config.yaml
dataset: "aerial photos of the United States (SatlasPretrain)"
train_examples: 101725
image_size: 48
encoder_stem: "deep"
encoder_widths: [128, 256, 512]
decoder_norm: "groupnorm"
decoder_block: "basic"
decoder_upsampling: "pixel_shuffle"
steps: 11600
epochs: 58.4
Rows from block 8 of the encoder, named by matrix and row number. Each number is 128 + 24 x the weight over its row's rms, rounded and kept within 0 to 255. All counts start at 0. Numbers have three digits each. After the name is the row's rms in percent of the matrix's.
# convs1: 3x3 conv (encoder.blocks.8.convs.1.weight, 128x128x3x3), inputs 100-109, a 3x3 kernel for each
convs1.0 104:150088177118096139134095139120149126103164129142155097127092138142127171111125103087129150138128144150140146125122111140124110134120112144138120176195118145172113142142106106140100115118115116141091135131135144184153147166159124168155116118122148172109159142141184139107
convs1.1 104:145102110123169099146109117106094125120114110128088090099107115107056092129117166151142157156107071123091121154143099132129144127126129103141095113141090127102132062156131126144133103116121135149128112122101125073131146076070174113070153163131122101103105148118121150153
convs1.2 092:137114117091165134135119072122141141142133125130128151135138105148099081100094105131085099116151140124133161117158140131130131133111103088167090138156145103111187130099109148179117148139183114165107105146134133137095139119143104132150113157163107109106214136156147097124
convs1.3 100:130130130098109099135143136122149133116143098163135149100133085145093173113109093101141106148163140102098113170132157112121121103141140099126065174128146158118116129124134054110120150157117137122120110089091139136151134138093104086115118132139094117136116162137132130099
convs1.4 110:148181151114112098162128129126093139128081130122132155127146099106110130123097117138113116121133124126136104153134145116125157112129147108113081081121102122132099130133088130198161139086139160150136126131126118151117141167145119127141139148110178164123146095150101114105
convs1.5 097:127076137103080085113109141125103122135105138109093131086083110114096127117127140138088119097128112111084130139119098125087132122125150151171106098114113136152127138122130149119180130129155125115140094109129161088153126143116130078093145102130093104158101121153118125122
convs1.6 098:122124135143147103094132137137127113207152132160152119159174156154148113158124123172115109122111130127073125114102157153098129112133118108135165116147118156137127124121131097108156133159094137157108110159131111121142154114136114129079128136160141115140153121098151101130
convs1.7 091:070117116076133104130102155138152136112110136131115112109116100105118114141128098094164140108077150105082144115142140076113119147138149167114158143118144132121130138124148090102119124142091109132126116123164101159159112132112129076135101115091099142140093084166115109140
convs1.8 106:135115193126152118112164112087095085137127121119093091135121127107118132141122114163168164143088136157164142178101132166129156131121133106130108181127149146142146084125112157160114170118090119148120095138121096129108140149089133182096075132112153170147153075077130077099
convs1.9 095:096124135153097131116114155131139111158133186124098113121108131121106144132175197119142143141140113134123118146123110120110118141129143109121096153131196117125118116090113145182107146132135114150127158100095158100108102121182104112135106105160164099115144118125143111113
convs1.10 095:138133117161193123133095115127121134149168107152117115143174109143155131157143134153173154128162140111141125135152132164136137150097110129106128134166126147115144146123109134155142140161120151151149126147137111129115141149102156169175136158175125122120104093097127156099
convs1.11 096:099133136134146132112157115123136103133143129134140144116124129140089125119137121110092128124112109132140115114129076134135117111150126133117145109128140088105148160095097133116107089112118105142141143086147130141138105077094123125071102127120133135151136091095156149118
convs1.12 093:113102106131134131091100109124147117146097118154145115164110146093076098122096079130120191168133121101126153135159111125138111182149116071106092056123160099146139098072083132108113123086084105090155145144150118108136093118146121134139124107125146136116163121097138077139
convs1.13 096:190116141142097107151126154105182146105155125135131117156105138150110113120106147141151129136175168107136185136129103145131144109144154102128153100113161142138123115131111182108127110137131119143112088162111141132153146146180145131133121126110133168164178163163138136151
convs1.14 108:128091110131155134136114099131157168126114158159111106089111125154144129117117102116099126111115078138114133122199158129135142141139132120118155129148156119086147100132154137165181116117152140108132119159118160181129101123106124116119128138116120089171109147114103115129
convs1.15 106:141109136112089114110127130161148131161138142122097140129117137130112118106135118143120124111105115125121162110120127129107102112105133121125102113174136159120153162202153100188146131173103163108158174125154112155121141109097124108123168152121133145182132150154143118148
convs1.16 102:124097142106138142166094134085105108130099161148138095105094153059105127131135093126162103120164134128098149125104112117104134113118101127133151162101147136117128130088140127157147117156183167137105109073138101094150137107130155161079117111108151136099152155149126157155
convs1.17 110:121158104147109168124104132132143124108083125132123154157126144120109120131116149152113113124140135173138134094133101137128136156145131105141131078121109136195126141106153131112137125157110147080151148160117159118098102135117098132148097159136133116154177164136166110161
convs1.18 108:147124116129130107096125149146089115135104130176127141137146146098118142106113105091084146097162167109120143132087130154145110135127131118123113105130142140133116139132125076138130120102147097136161105141197143084164124120102149167118090120100121156150077144115129130150
convs1.19 091:150111138139140106128143125141123099115142097107086146125153172113115146130143116074112161087078135158078105109144141092105135131153171135154170105163081162112144118158136103154152097153103128120086127141103145144154114114166125101107117114120137152154131125093124119129
convs1.20 098:127139096176108121147189169142115142122135145128134122120115123121102142155160143103103141125104085134120151140116086124159113110144155107130122098146133118130118089161147129122107104136073115138130154125149153141116160128130108137115138131193134138141132123110138132156
convs1.21 099:150134142089100147112155165090174143120136121124121079073103101139147187110103110118089104084113109116116141123136116137117121117102120149110159097090136155167100080100141139087109137087086146107159149111095166178139160134123143126143089063067115157164142140146138159139
convs1.22 098:130131128110137116146121165136128141121201094134168124099105127142132109123139113126157148119146121104139185136139128100129110094094082107087119125156142156144208150156138121196134104119100126120120114117148110153193150119133119142161099110152126136104131156130179135191
convs1.23 092:145159111116093123172111110127104107130165110105116132138097157148088149155202171125133115119155147127139106112115119139126082180178162137085108143135119136128127093086120161167106137117155126115088160155112101110088127148125137161110154158158137076110118125118090125154
convs1.24 095:128124109149156173137139117089093143167120115149117122198167157123117133172191083120117141126135131135157104123136135140148130106135098110107147125132168123151106105143141112142163147083090104097136140096155106122135132103105114137177159115093138120138092142138137130121
convs1.25 101:114101114134124131116142120139129130114083100110098136160164131127130113144193159121139127148141151135143111139120135134127127118117118126127108158141134087085097084103108122084096127127115128122117137108156118105136162152115123118122115097144123106111143107128157135138
convs1.26 099:118139131172082164152136161171147131132116071161114114108109104137152123107154091164180118097088134130138162129143139118136099114102085109167107151117137084124135164161164123090113123074128091165161155109120119134107118147153155113156118080087131168133109179149091120103
convs1.27 092:080107136155147128119136145117139115128147102151119158180159064128140126112123160117139129141138112138116111127132145098130137071131178106101128138140112161112109158144136114130139114102123113120115139147156102137143158082126156104087120108174153157130141166164125133125
convs1.28 100:072153116128119119131148144096079125098107142121149121130153108142107099123108139153102127124133201122130128156133127162153116107144111130095109132117088156151142094141143091124067158118094112110156172137115109171147119191117171103092116092113133125120153149111097146137
convs1.29 088:132110112109115104114115122130132146130155136150152152086096111102122111103126124177192216146171185189189176119135108144137111123131146133111148110113123092116119095119105138157174123159174164156155149136115120140115111133111119124104102116123189197155186176174169210211
convs1.30 102:128145123111126119128113116124062069111094119101112093176109154106129113134161166142129123102155131158151145133132135139124160137079097149153152118086097151145091082126102092177109132162125128137129141170129151145138163137127133132094088112113112122125122120126151127133
convs1.31 098:120086131137134143150137136114128159121109112142159116168150113130131105112125136124143150072104155086089104131135143106105120118165139112136124145127103122087117101136126133102124150131105116142153166132151118101118108103089119120121136131080145152132149126144118089084
convs1.32 106:109180156159099140113119109147140114128170179102092083109135071104110133105104116123134133138144164148178131131103086089111134099135140115080100101113152129113182120075093125151167160118088152093101140114152118144105132164180118087146107097098127070109115156133140170124
convs1.33 104:145164129135117097112144129113145113141136130168107112124107115111142112122101127145165110123150099166134149120154144141111127141109098111128123148142149116139133141178159119123163158174107140155122177112119140164142092097080098159205147106089118136121145137113165176144
convs1.34 103:103156109132124105082109128163114144133075105133070098131127167105133116153189173165112090154152161151151134127154114115180093135143113139179122161175145111117104132162153142170140118152112154090105151144122122116148148119114116127145116101145080076152144112186148139133
convs1.35 110:108155128129122125160137142124124084134167112116141101096138147091141094147136135155103106112119117128155143145174142122138116117074112141119123130145119172092136172126133114096107082142087104111104123105142121140092095080107125110123168121098135110117105168099103134141
convs1.36 096:138147117120108121143151148146126145114118130114143127113122129176119126133134140112095129120140155160136129127122134139125133119120115155126114130126138176170147155162138129082150121070151116119134156140117132160107154089154118136150164132129130114131141124109106157118
convs1.37 100:102138095129115136137105131178119175124084138124117158134134160104131141116104125142141124131100092162097110124100123096141152134149102120155146149132112116124128095142139128151076149175091173084086101119154132129140178120137137103106165174124134108157121097135125128113
convs1.38 098:153073107103142160166092139145073128150129109129124120125077123120140168167136124166127152114125100110122134133130091116087124125140112110168172121100119156093091111064169102127095075125137112135146167071107128105138130140125162118155113161153139112144154096146149103136
convs1.39 100:107121133131122134107134123112115172170108125139119113125099139089081113069123132114162120119115160130066114146183132136158138136134124113124158089167077133141126097121140158138118187085118107115124115122176138111134091122130090127069110139139142150154093132155140105103
convs1.40 108:134115107109130156119090124158135187103094111140151129127150174156142147112090119115125141121144126152119126135100115121124076111093132141166197149135122154127100135177187107133121139128120100158165162163071196100122108119160114104117112130141093151169147149108178164125
convs1.41 098:100145129174137122122088099110131140115125152146104157152143094115125092066134105122092121137108135117096094115112134124122144130153130184166098119097164129169102155144149113145110172086118134090121179080158169131139117099114111134145129125125158134119148110112128144137
convs1.42 095:142137100102136139136121120149137162126091135096138162128118128129151147122102115130133109154132149156133085127129101134123166136099123131116175141099097158137149115196129088139119091132139146162122132126096099149126153191132123116069190206121136113173164157160121103114
convs1.43 099:101175144144134118093103143158147104162104125126139123143159140143118067122115133112108122139136124154101140151140119121119097124159116073093113134166148065113111141125182145073130135110115113100098120100121122130175125113159130113140131151163152148156111084128104056088
convs1.44 101:118161157077114127141098114121123080109129154129136143160145099169121133117128119118093117117166130124101146095087100108092108112132129140103124076120107131111086095133115088135131147158143128118125152182148152145128129159142142132148143147125114087130152150161140140127
convs1.45 098:113100157120104113120148156129160143100126119147143159146137119149122118100125080120091117138146076164137096123142125157127120096135108162120165130120093155129127100105127155109126141116091133102132138149097163143129134113119116118136128146108148115085156141120139155137
convs1.46 094:116178132159117152094092108101125151123128097142098097144098158132132135118096129102144097111150126089144106122154103138131136160122147134110136169124120124142157136108107140120147140157113116104149079131135147161152135100123148123130149109161142095124085128099123121110
convs1.47 097:074138128128171129143119112124104151102128142099167163163105165133140154126123086083093131127148122154113135129130143107133150154118132103120090103133141148132116142106145110128139154123116099144137146106155148150131127201149102118105109147084149131128113113176123094129
convs1.48 101:100099109105088128093126135084110111086131072093096108114170164129151154123131143149156138120179160116140115132115122122123125127077144107113125129110124086126115115104095119163101151161160137115117147118132112108113122109135097102147157152160094075142166136122110098096
convs1.49 099:100142154145093137151164079122124161122140155136149149144140137106128133085094122133172136109128082160112127123129143105122112123131113137154106100136148077106063110133103099141075162169164165154100128122105144148132110123121096053122122135101147137113083172131169145154
convs1.50 094:094120139117175148146119160142110136082102162146161116113181154138117138134092095101101106161129118120136134130105141140146152127167162120063124110090060176156139129088148158095090105138184114171160130121137132132121117137133109114190161123142122123122115101102129146090
convs1.51 108:121140117092088121127128167075119103130175128133116125111137094159141116097153102109094108122131123127105157126129114119127121143153102087106140104166123139149089111106108100126102149138167142193125114164115151107114095117134099140129085132138173119149132154108151125096
convs1.52 103:127144115136110048155117124126124119161138187109147123125132114120115138156172151114120146146143151133114185156154137105089118127133122099136108148104129123118121130157115121112151112114105103120126094082126129136130113091067115091106074114145080077099093146180141124139
convs1.53 104:136103147131135161135142123128131132098130129168126144122127149133124142159165121111099132146158077127116123160158120159126135153100129115138174120102081144144151093142121100205097142125171105138125112142119130105127093139121134158142103184115112152125180167133158111096
convs1.54 098:112151122099108134127109088122156133117140122123126139127090123164107117104158104141093078130144143106143145154167126125166115133138136086135102093124119090081126127152094133148156136147130095151143124138141101135128126114145108145160108165127132134160114125109086121096
convs1.55 103:162163099127098105130121138121136162119112094110161148155102140159133120172139143116151138112124117129139111116113121122115121103149143144114124141161104140159117100134145093158144090119117126127104144131178115100079129105131103114124083059131137167139129157114124111087
convs1.56 105:149116161131107098145126130110088137118138125115110111111119134104116162139121121110075108162124134143147139095132113118113104126117139112089096123147190103111160127115101168136087105129123144125109161127142143140129189136184131136134125118129084123101138085170127128149
convs1.57 094:114098128073129113120131134150140107133104138111126102127155109111140085122123146134125127139139116129115141099130149126149128131110137151099178156133151144118146097167160128144160104113121109127142145124159115098111136156112130178129135177136125123167147111143108081100
convs1.58 109:136113136140132108077144088147099097137131132129133122130143184100117109113141127098095118084134060121136141116115120146091127125106107109116119159101120177160109182103188129135145167097170118100124088123112142116134117136181119097135145128100125108128155134098111164142
convs1.59 107:124126125125144154145083083100146125125135090146118120128080096122087112106155123070129096148161166053097114088129132120108125128119127155176152137109116109115113163172160141110098100142080120128091092078125117128133143154117136102100141143128119117136108142162141151141
convs1.60 093:173164129135094140134149103124171143146109149180149132132132179115119155097149172138135125125186115161143134157173170140118139124095129069110165111125139087133157200149139116148134137102085124123165113110150138126108118155166092147158128094120132141163112143102129112100
convs1.61 098:138112101130155136132141134133129148151151106097155148155127135102169102106120148144154107138089101137092108158138114094108094139118111144088172173152096113117131163149142149184123156161173084131098134121173154122101086150119112128156149136113138115149154135090090127105
convs1.62 102:144137091111117140165149140130132081162120145114114166135092125116123158120123121126133131180158161147112136139150103092105125135142125174177153161143141087093107155130135116105136128188170162107127172114130069142176123145162136111102120141116117149111148104086113148143
convs1.63 102:177121126152144109114093107118141082142115083158140119103104121147160128149133173129108143129114095130102112157171134144130149126147148103146115102135099138102142129137148120113082113105122137104117157097092136098125115095118107123096108122144178134118076129078140126137
convs1.64 091:134180166157111115132168162116088133123137105117141110097132132129134078112089116132140152140122128112147138107148096134112144139143136142135071099094102107170130151189115104107128118114083110096098133127122108123135131094093165138111101144166112158109109093114145108133
convs1.65 100:114110140128163128175168178130113185126139138092123174089111153107145135163110112119146103127146173114118129122092141144137140127117116126108121130096141136145160124131173154154161093101132131164154106121131059127119074135178123192165124121098151147152139108111080116123
convs1.66 096:119142109157174177119163122131142142115102146136101125144130134166135188099118151107126103068091085115135098142102128142170156132108137127150123162083167156172151088188113107068117116083111146165104104072113145116095133127162128085121106096123163159114068114143114153074
convs1.67 096:110149123140089167138103094113104125115118167120144129119164141145147146117136112083051096149114175160148099137143115108089172118111132134099128141130170190122134096161102111188131136115176108072142115094164149078120106143134106114132122106104131074126128100174169147138
convs1.68 109:116114107192154102095136102112131107132156134134133114115141168149124103107165144118132134125116144097069123137124087128088112125128115104124104094090122162139134204137111091124178093118101131126072102124168082111138134141174145121125106101113153193120127095140129122085
convs1.69 095:131078132130139138111158103123125166115123141115119124118111134127154111157146165142085113126112113124141137176105128144144072156090155143199108139129137185138165108130130094143132126122160113122113144107153117156150138171138129091127134162125126131124133107121117107140
convs1.70 093:146161137100167113121096127123195135105139144128179158124151110152119136089113128121118098138118101127147106140147126074123130143146132168147121113112161061111141154136148083125121129118113104140154112118131115153095123144098129139121110090128152135113119172124123127104
convs1.71 098:160152127134125149109115160168105158104092120109140124133131088141106141115110112110147119092128106115133149125149146136166132120135122123127121211162148115189106118137133140102111126103103122174109066121111131139106116086144173162150083153160106148086116134134126122118
convs1.72 097:120100122116136111156143111139115158190123133139093171144099107120149096101101104120125119158118116125137090123134133145133150110106120140167114097129096158133123137111121100140170187133109138115146100128137107152108140177131149112071132135131151075114107110124123131134
convs1.73 090:168144120162138128132124122113112118117137092139129120165166164127114117129101117113148150127125137154117117172124106130095137144167102110138133123120100093113174134120133149176101135122132126133081105112128128095128148129067130131130143098097150126134159157128085128093
convs1.74 092:157132161126119153130124134115105096115123126090120127122120122128085084140130157129128139170148176128141152143118145120120119148148146101117120121157169148095098169131120110154138141129127104089139141123129136095106116127137089119073096154140183141181182095115174106113
convs1.75 098:116153164098149157105135139132129126156113121159118123154177157155118093103124090157138162180175145158159169122129113126164118127119126139161116177098109131124109128144114146111173089058097175107130125072163144148152155165210117134149159181152132097099136113125139149175
convs1.76 103:104108130114115141126169127152139073146154131119123104148108106098112153135096102119135119129106124117089101160103148150119146127163142079116100093148073114176143087195164161132125110179138136161154180097099146162159145132105164105134121112108132140122158154100140167122
convs1.77 101:130119157125104134113128144116150112127137159123114108129127134100097134148133136124136147087070178124097178133098110105122119128148119111147112123111160134136142176150109103123139130141144136099132152121155102118101111145138106104097168135134129180121142132177103127171
convs1.78 098:127118137154163109188171106135120118125114107143126091129131141150127165142136133135087134100118083078153138084130144117100149155164153147192193090135120135110119124180134141093142122122145119152130120154136146123121153142129158139125114077093135158137095107167133135102
convs1.79 091:109109105154142156151180117123153095081157114157082140095100097141111136141183135123127141102142137125118154129104094110133128126175138097112109145169080101166132154132099161127157141142120091176144122127146134133131069093071128172133140114110145168151118097155109047145
convs1.80 107:145159141124200122137109155115127114135138122135123103129124131147155143148177133126150130089138120126124099120103108110135138143122124125150140158143126143127132134129156146109129153199164140193141123112146121094144142140126127128131121102153132122140115102122144186160
convs1.81 106:129155119154138124114113129160123124116199123112151148117142116135138099152164117149110124147114150139131131149131105175113150155119154116116127112123128097151099157151110108128153107127161126111118143173158140109103115101090131089136105133119141138157146148150119094110
convs1.82 100:141152156141092119102159148131095108104092143129112131120129167109100160144097151107111077123144153101138130121129142123093139134120131112149136152146139100084102140130143095144136149179112119117091111126124129116124136158109131123166116158148092107103073116127143140108
convs1.83 096:138094138104111128110113129117122138126142101138105149136113103173135158108083111110107149135046187111106170157150138132141136114128138115173099120099109138126129116122138102061078181116112105175146145141119124123091142118123150158187117104120081152175074106181099109138
convs1.84 099:127104147155088157133174098129127117140132096133137133118086099105173120107120133161116124137125107150084119146123160121115139109117122109168121125102105122131141116145134147139144126118157194134105139179081126146135127108113173138155117150131132130114134124115115070092
convs1.85 093:138125127119111135126112117143109124097108117118083120136092144160167117161141127105156150169138069135102091109122105150138150156126115107167097074130165096186110161118121100154109132140180128145144136139118105124083111124142111111166120145130070109106130155130132115126
convs1.86 105:146161147113126149143130123150141120141091092133140074145130154138107137111126145110069177119108138113142106133150124136139117124104142099145134142130125143106126145121104142059117077142075111133146116123127093117123152151166096121163142132174129128153111136152090169132
convs1.87 108:104089121109123120107143115085113156085135108121180153083144134097128155115112106099140124125128117082094117094098101115095117113129137119150137101127140138185161167153153113104104116094120095162187130102094067088138094141116113125117118135161104149173124104077084066107
convs1.88 092:123097136137171117151146124151173143124108108132152099128107104147144148158187120125092127137117102104130124130134118156120115111100101162148130096155165125111101118126079140098102106120110148157138161133113116118124108112100178205128123137134133130167103090116145121121
convs1.89 105:099118083164133104124123098132154145105156120131131130120128125180082093113130106123108143108130125170155151116078127105106112120133123107161182153128134090133122137131141074190133131163103101133135078145136115149148133173121171127113135132117091120119081123083169179135
convs1.90 088:134097133136117123138174134112087160089133118062135089146127111132126138103084111126111107156115118134112115107127146111098128158154162151134112172095094160093090083169138142101147111107147132113165129115112112143147136095108117106119149168129128110139140164118093116138
convs1.91 093:154153136108136104111132122139126103154139116165107135143155137112135137108114124105120132156140098129154135104135125129111149088141103075113129164120121192116139103126094184134131116195113072085137105178097119139134122141155142090131119115156113099128110127124126128118
convs1.92 088:112104116129133110149167135148112140123150134147128136096088125152135162174139105123167157111173131076124117115119133127141086127161113118167137131189151140145146145180173188126176169174127120148123099150114130141112106165175101093103136161130111091082124104121122096128
convs1.93 107:118122092129131142140138148131189091114162146125136124110120096081148137115138174118114144106111126155141140113130135133144120155154146096130126130140124109119139118146149149142117119098119131151124121135099132126131146149101143143163116111135120099128098145078120108160
convs1.94 100:138119109157120126160115151121121117151133140142098162156151159089139113132132107125125104098143117107102091109128103141146140120092126135086070148132113152096164132124095117081120108079134140156069139128123146120110166145128161130094168095112143154125112116116118150129
convs1.95 096:150115129152127121080110095131155128140134120139128116133116110159147144151131085133180122132123166148141124130153128142173112163205116149166138116124143148142176108059112132180151120132157096121125136154160144157158112095133134122195167151129140124137150136174150174180
convs1.96 095:150102099144121111114144126133097102113126133100124084058150096130114107104107147102132097111098135108120093150144127128126118115113141143116131123147158119118154115172162137139094126131138157153142150146130128175080098129146096090156139139127124125088116130112110092103
convs1.97 099:131127124114094130125108119103108096120111108146134100133090138149129140139141134152085133096133111094131134112126102107136114114135080161126117093139074126138131110110145110139089120085124125111117125110133124124135122126122167139136175146109116106107098120115110107131
convs1.98 108:094181138117143095124154174121130132108147122127114089148129125118120158126113126108116139146161124103152110145121130096134151147163149183135142179115178125134150090175154145174107088132103101183113191118162115111118190133160092104112128121143121182117111148104140146128
convs1.99 096:160151091132160182136106114086109120109122161141120165155232151061130147124139105109149105082143111126159093120122140106134177102130139154127109124119133136148106096152145114161115069117117118144129148099136152111130144141114132125120125117128160150111127128084120146110
convs1.100 104:125104094136132121151164158141127144136129121119146102152137174128126166103124123099085117143126111132108151156134122142144103152146169120097164095172117123128070095153131120143129150154118096125161132114122143147125121084116138135113111112083096072126139135187138148183
convs1.101 098:179182126097128120121132131132145122129119127121176146132130119106125112101133125162146098135109127109148135114106125108142096117146112111132152122149083118148114115106085137115137142100093154132180160124176171124179125164174106132138151104168155153144102133139144077131
convs1.102 096:107082134131093121179112125126118095134153117130115099131131156107127120110102086081113138152165137114101084109125126137152122112153116141168113087136088114170139120096108132142084081113088130140137095148148131160124130129136104087193163150140115153107114171142113155111
convs1.103 110:146142117125119154133205133156154165084117113111124120130163144102133083103104071131137121104139107143123171127127107097084112118085138096105106140110140130114161072157119167119153106130150149133135066138123117135151166135163137132103100147168121130126112141135111071172
convs1.104 096:154116129113081105110084124129151150125126134153106115123103148129158100084114045113110082131127133154171155117106124148168153119157121077083135103154130134130118137145096142130124199133115134108102100170086155195107141107163090189148103107088096152090135129140144179176
convs1.105 114:151113093086125135084136130163108105134137113104145127139141121134087120122139144132158149100119097138135129178129125154137107127143131116131153135090119130141170137146208113108157192108145137114123121138121118126109123113124117132173113112096120132101115095102106179172
convs1.106 095:166133135124121110137137142147137166147166090156072146121134151137116159170185115129119131105156136094140154140104134131088099149159083116118116174153094129158129133113215102078124139109071105128121129088102167119140179149134140137093118111105100139123153119129129124100
convs1.107 102:113159140110123144144139138146117142117108101126120089125098122107085098093156142126131103156116112137132175147091104135150147102080142174084151113109149125090148146138081139125143108116137160091144078127106177142138125145163107094128119140129187098155159147111138145097
convs1.108 108:115108128082137126125144141115116121110168172120099115128082121116145113089104128112167156137121125123122119117122159125106136138113105150120147136144133160178161147109179140124112115130133113117095140146140102119124102141129103129121100102185138120142099105164128113112
convs1.109 101:082166109108128131127112132122144116122128108138142111128160105105131151103115098149131113054155106148137152121150128153163135146140118109170149126108123093134142123085152143096117106118096134131146120118113131115203115105169130082161070116109150116168142103101136137151
convs1.110 100:108149132140139116116115168123110148143124153147145118161110106153130157107136158168156101192142108126070102114129107119159130117129133101127168139126202122170143116107098153116139172185107147121101136142143130144136124099116163101114099083179176110114136120101118151126
convs1.111 103:119112108119134118116120154156149162084112083129104170106101135159163147096109129157141141157146117124131107099117126101095125115155088142122126091109094077078087150153136169119126148156187159139195135149180129121134101109107094138108110116183160136163122098131109130124
convs1.112 109:149163139114134121148142084084108114137168129124104108151154116102090099123116108120086142097139105134152085101133104074131135133135115116138096148123142097100107131136165143183129153143127112096113161180080100153138121173132118092095113139136103123107110176152132126138
convs1.113 100:133107080150149115089102102087106157091096156119106131090111107131096124145177140091156087106176094113102126152141115102129082115134132156134156088112104118131116106112106132160121127114107140086153136090156130103113155138117132120137131171139094088085170178104096113123
convs1.114 097:142120110132119069085140109065091141135178138140098099148190164095116135124133132149146123147164084104169116160131140111126119142110115107156141117126132116161122097091118159128129162105142102132093136132104114162073130142129147120081100136152127150143118177144157148129
convs1.115 109:157090135145147104151136141108101125151190116108152131124120156096131149122128123130139119137119156121162129115143114108137114115100137129094076149161082116120135094132101162128131095115116162125127146143137144143150129105135100145109120128160122143148123105177131133152
convs1.116 098:128158111129161100096200143123144138141124128088124138141112122122069143134133112122148105170123125133113137125103108098127130123136127123116109141145166142134106205164097126101173116054098107139099127119138162089123097154120121136128116125129112127157146121134189136117
convs1.117 107:118099114141143121105101128155095149127152125124146168150131107109126159175088107119117116151098160108107136167098118104156117112123085125139109119205128127158139141105169185101104142122150118162140148085112136151097116187145116157113094099109129124124142095118148151140
convs1.118 094:161132167140109146150177126129113132111143104138130104121164117139122172160154194130089121144176173116121137148149183168137164133164158097110119070186081108108074115145148088150084109116105109108124083120137120112104089098095124142095091140089102113088101113102113130103
convs1.119 109:129083104163172123133119129127179132111103128106099121110167132108159126105141126119113118139088156119116097116117116125149124112146106165154120064117124152101091136132104159108146167117132160163082112129144151162154093144127138158112131123121164171091118120167161152061
convs1.120 103:139114088143117119152176128107115102143118129105131100138096110142132124158108135157135130122133158103129096119118106108134100115094095149130155133151153147107135117133113123108137158134143141128130156131137139117096113078096122138154154128140146153128129173144143108119
convs1.121 104:110088111125101112140116133145132140159121150155118133136092126176155103186156191142137131184102114107115127122091125099115131106117107099125108085154170115146096153171110111104162138160121131127097142088182104100113098116118121109103120137133119084120112112120073078155
convs1.122 096:106118178155127127119188109125093133098163135106135117134126146085152171129108121128132084132126119129167161100135134124166166129159147164154099134157131097087119136152108106226145132153123145160112166165119136156133108108105125164132130177155130099113103122140124141123
convs1.123 098:120155118117160124105131113096138135119136130123129114146168158133161130093135139149124131163122115106113097157110127140110115117108131103148114144117137168105128067163132102126122142164038132131126130146163119173157092081108153149085097098153120084149136146117107137146
convs1.124 108:111118142104148139130094147125123139125115151116112157104129152125126136095119123126173128149142146167148146102150132098099118102111115122123111147121106116137215151125145082113148161215095122153122121158173107151115064133109134154152138132130147152100102115181150129160
convs1.125 100:105110143141136126127105117135099119122153109147142137153138119121177117118150105107126126119116153119152096091109085122091098099135092116118119145124143141181159137175130113160101125119137138126135153141086190169127111142132095113101107119130191158119146140109128188168
convs1.126 092:135161118159177139132138151169143142141151113154157137105110133064141118120112143114097072133125112142100114116160115128114126147145152142164177103113086076157113145128137147156107086089157156140128146132116138162167146113112159150130125112129149113108120110112130146123
convs1.127 105:118099138067110125126085111117155114116126102148135127121142144121134124155144180075118087122102139135108138112099107142164099114154123111140101144103142153118095145186119121131185129127123113138133125166172143127124119123129119108166129107109104168118182140146122127155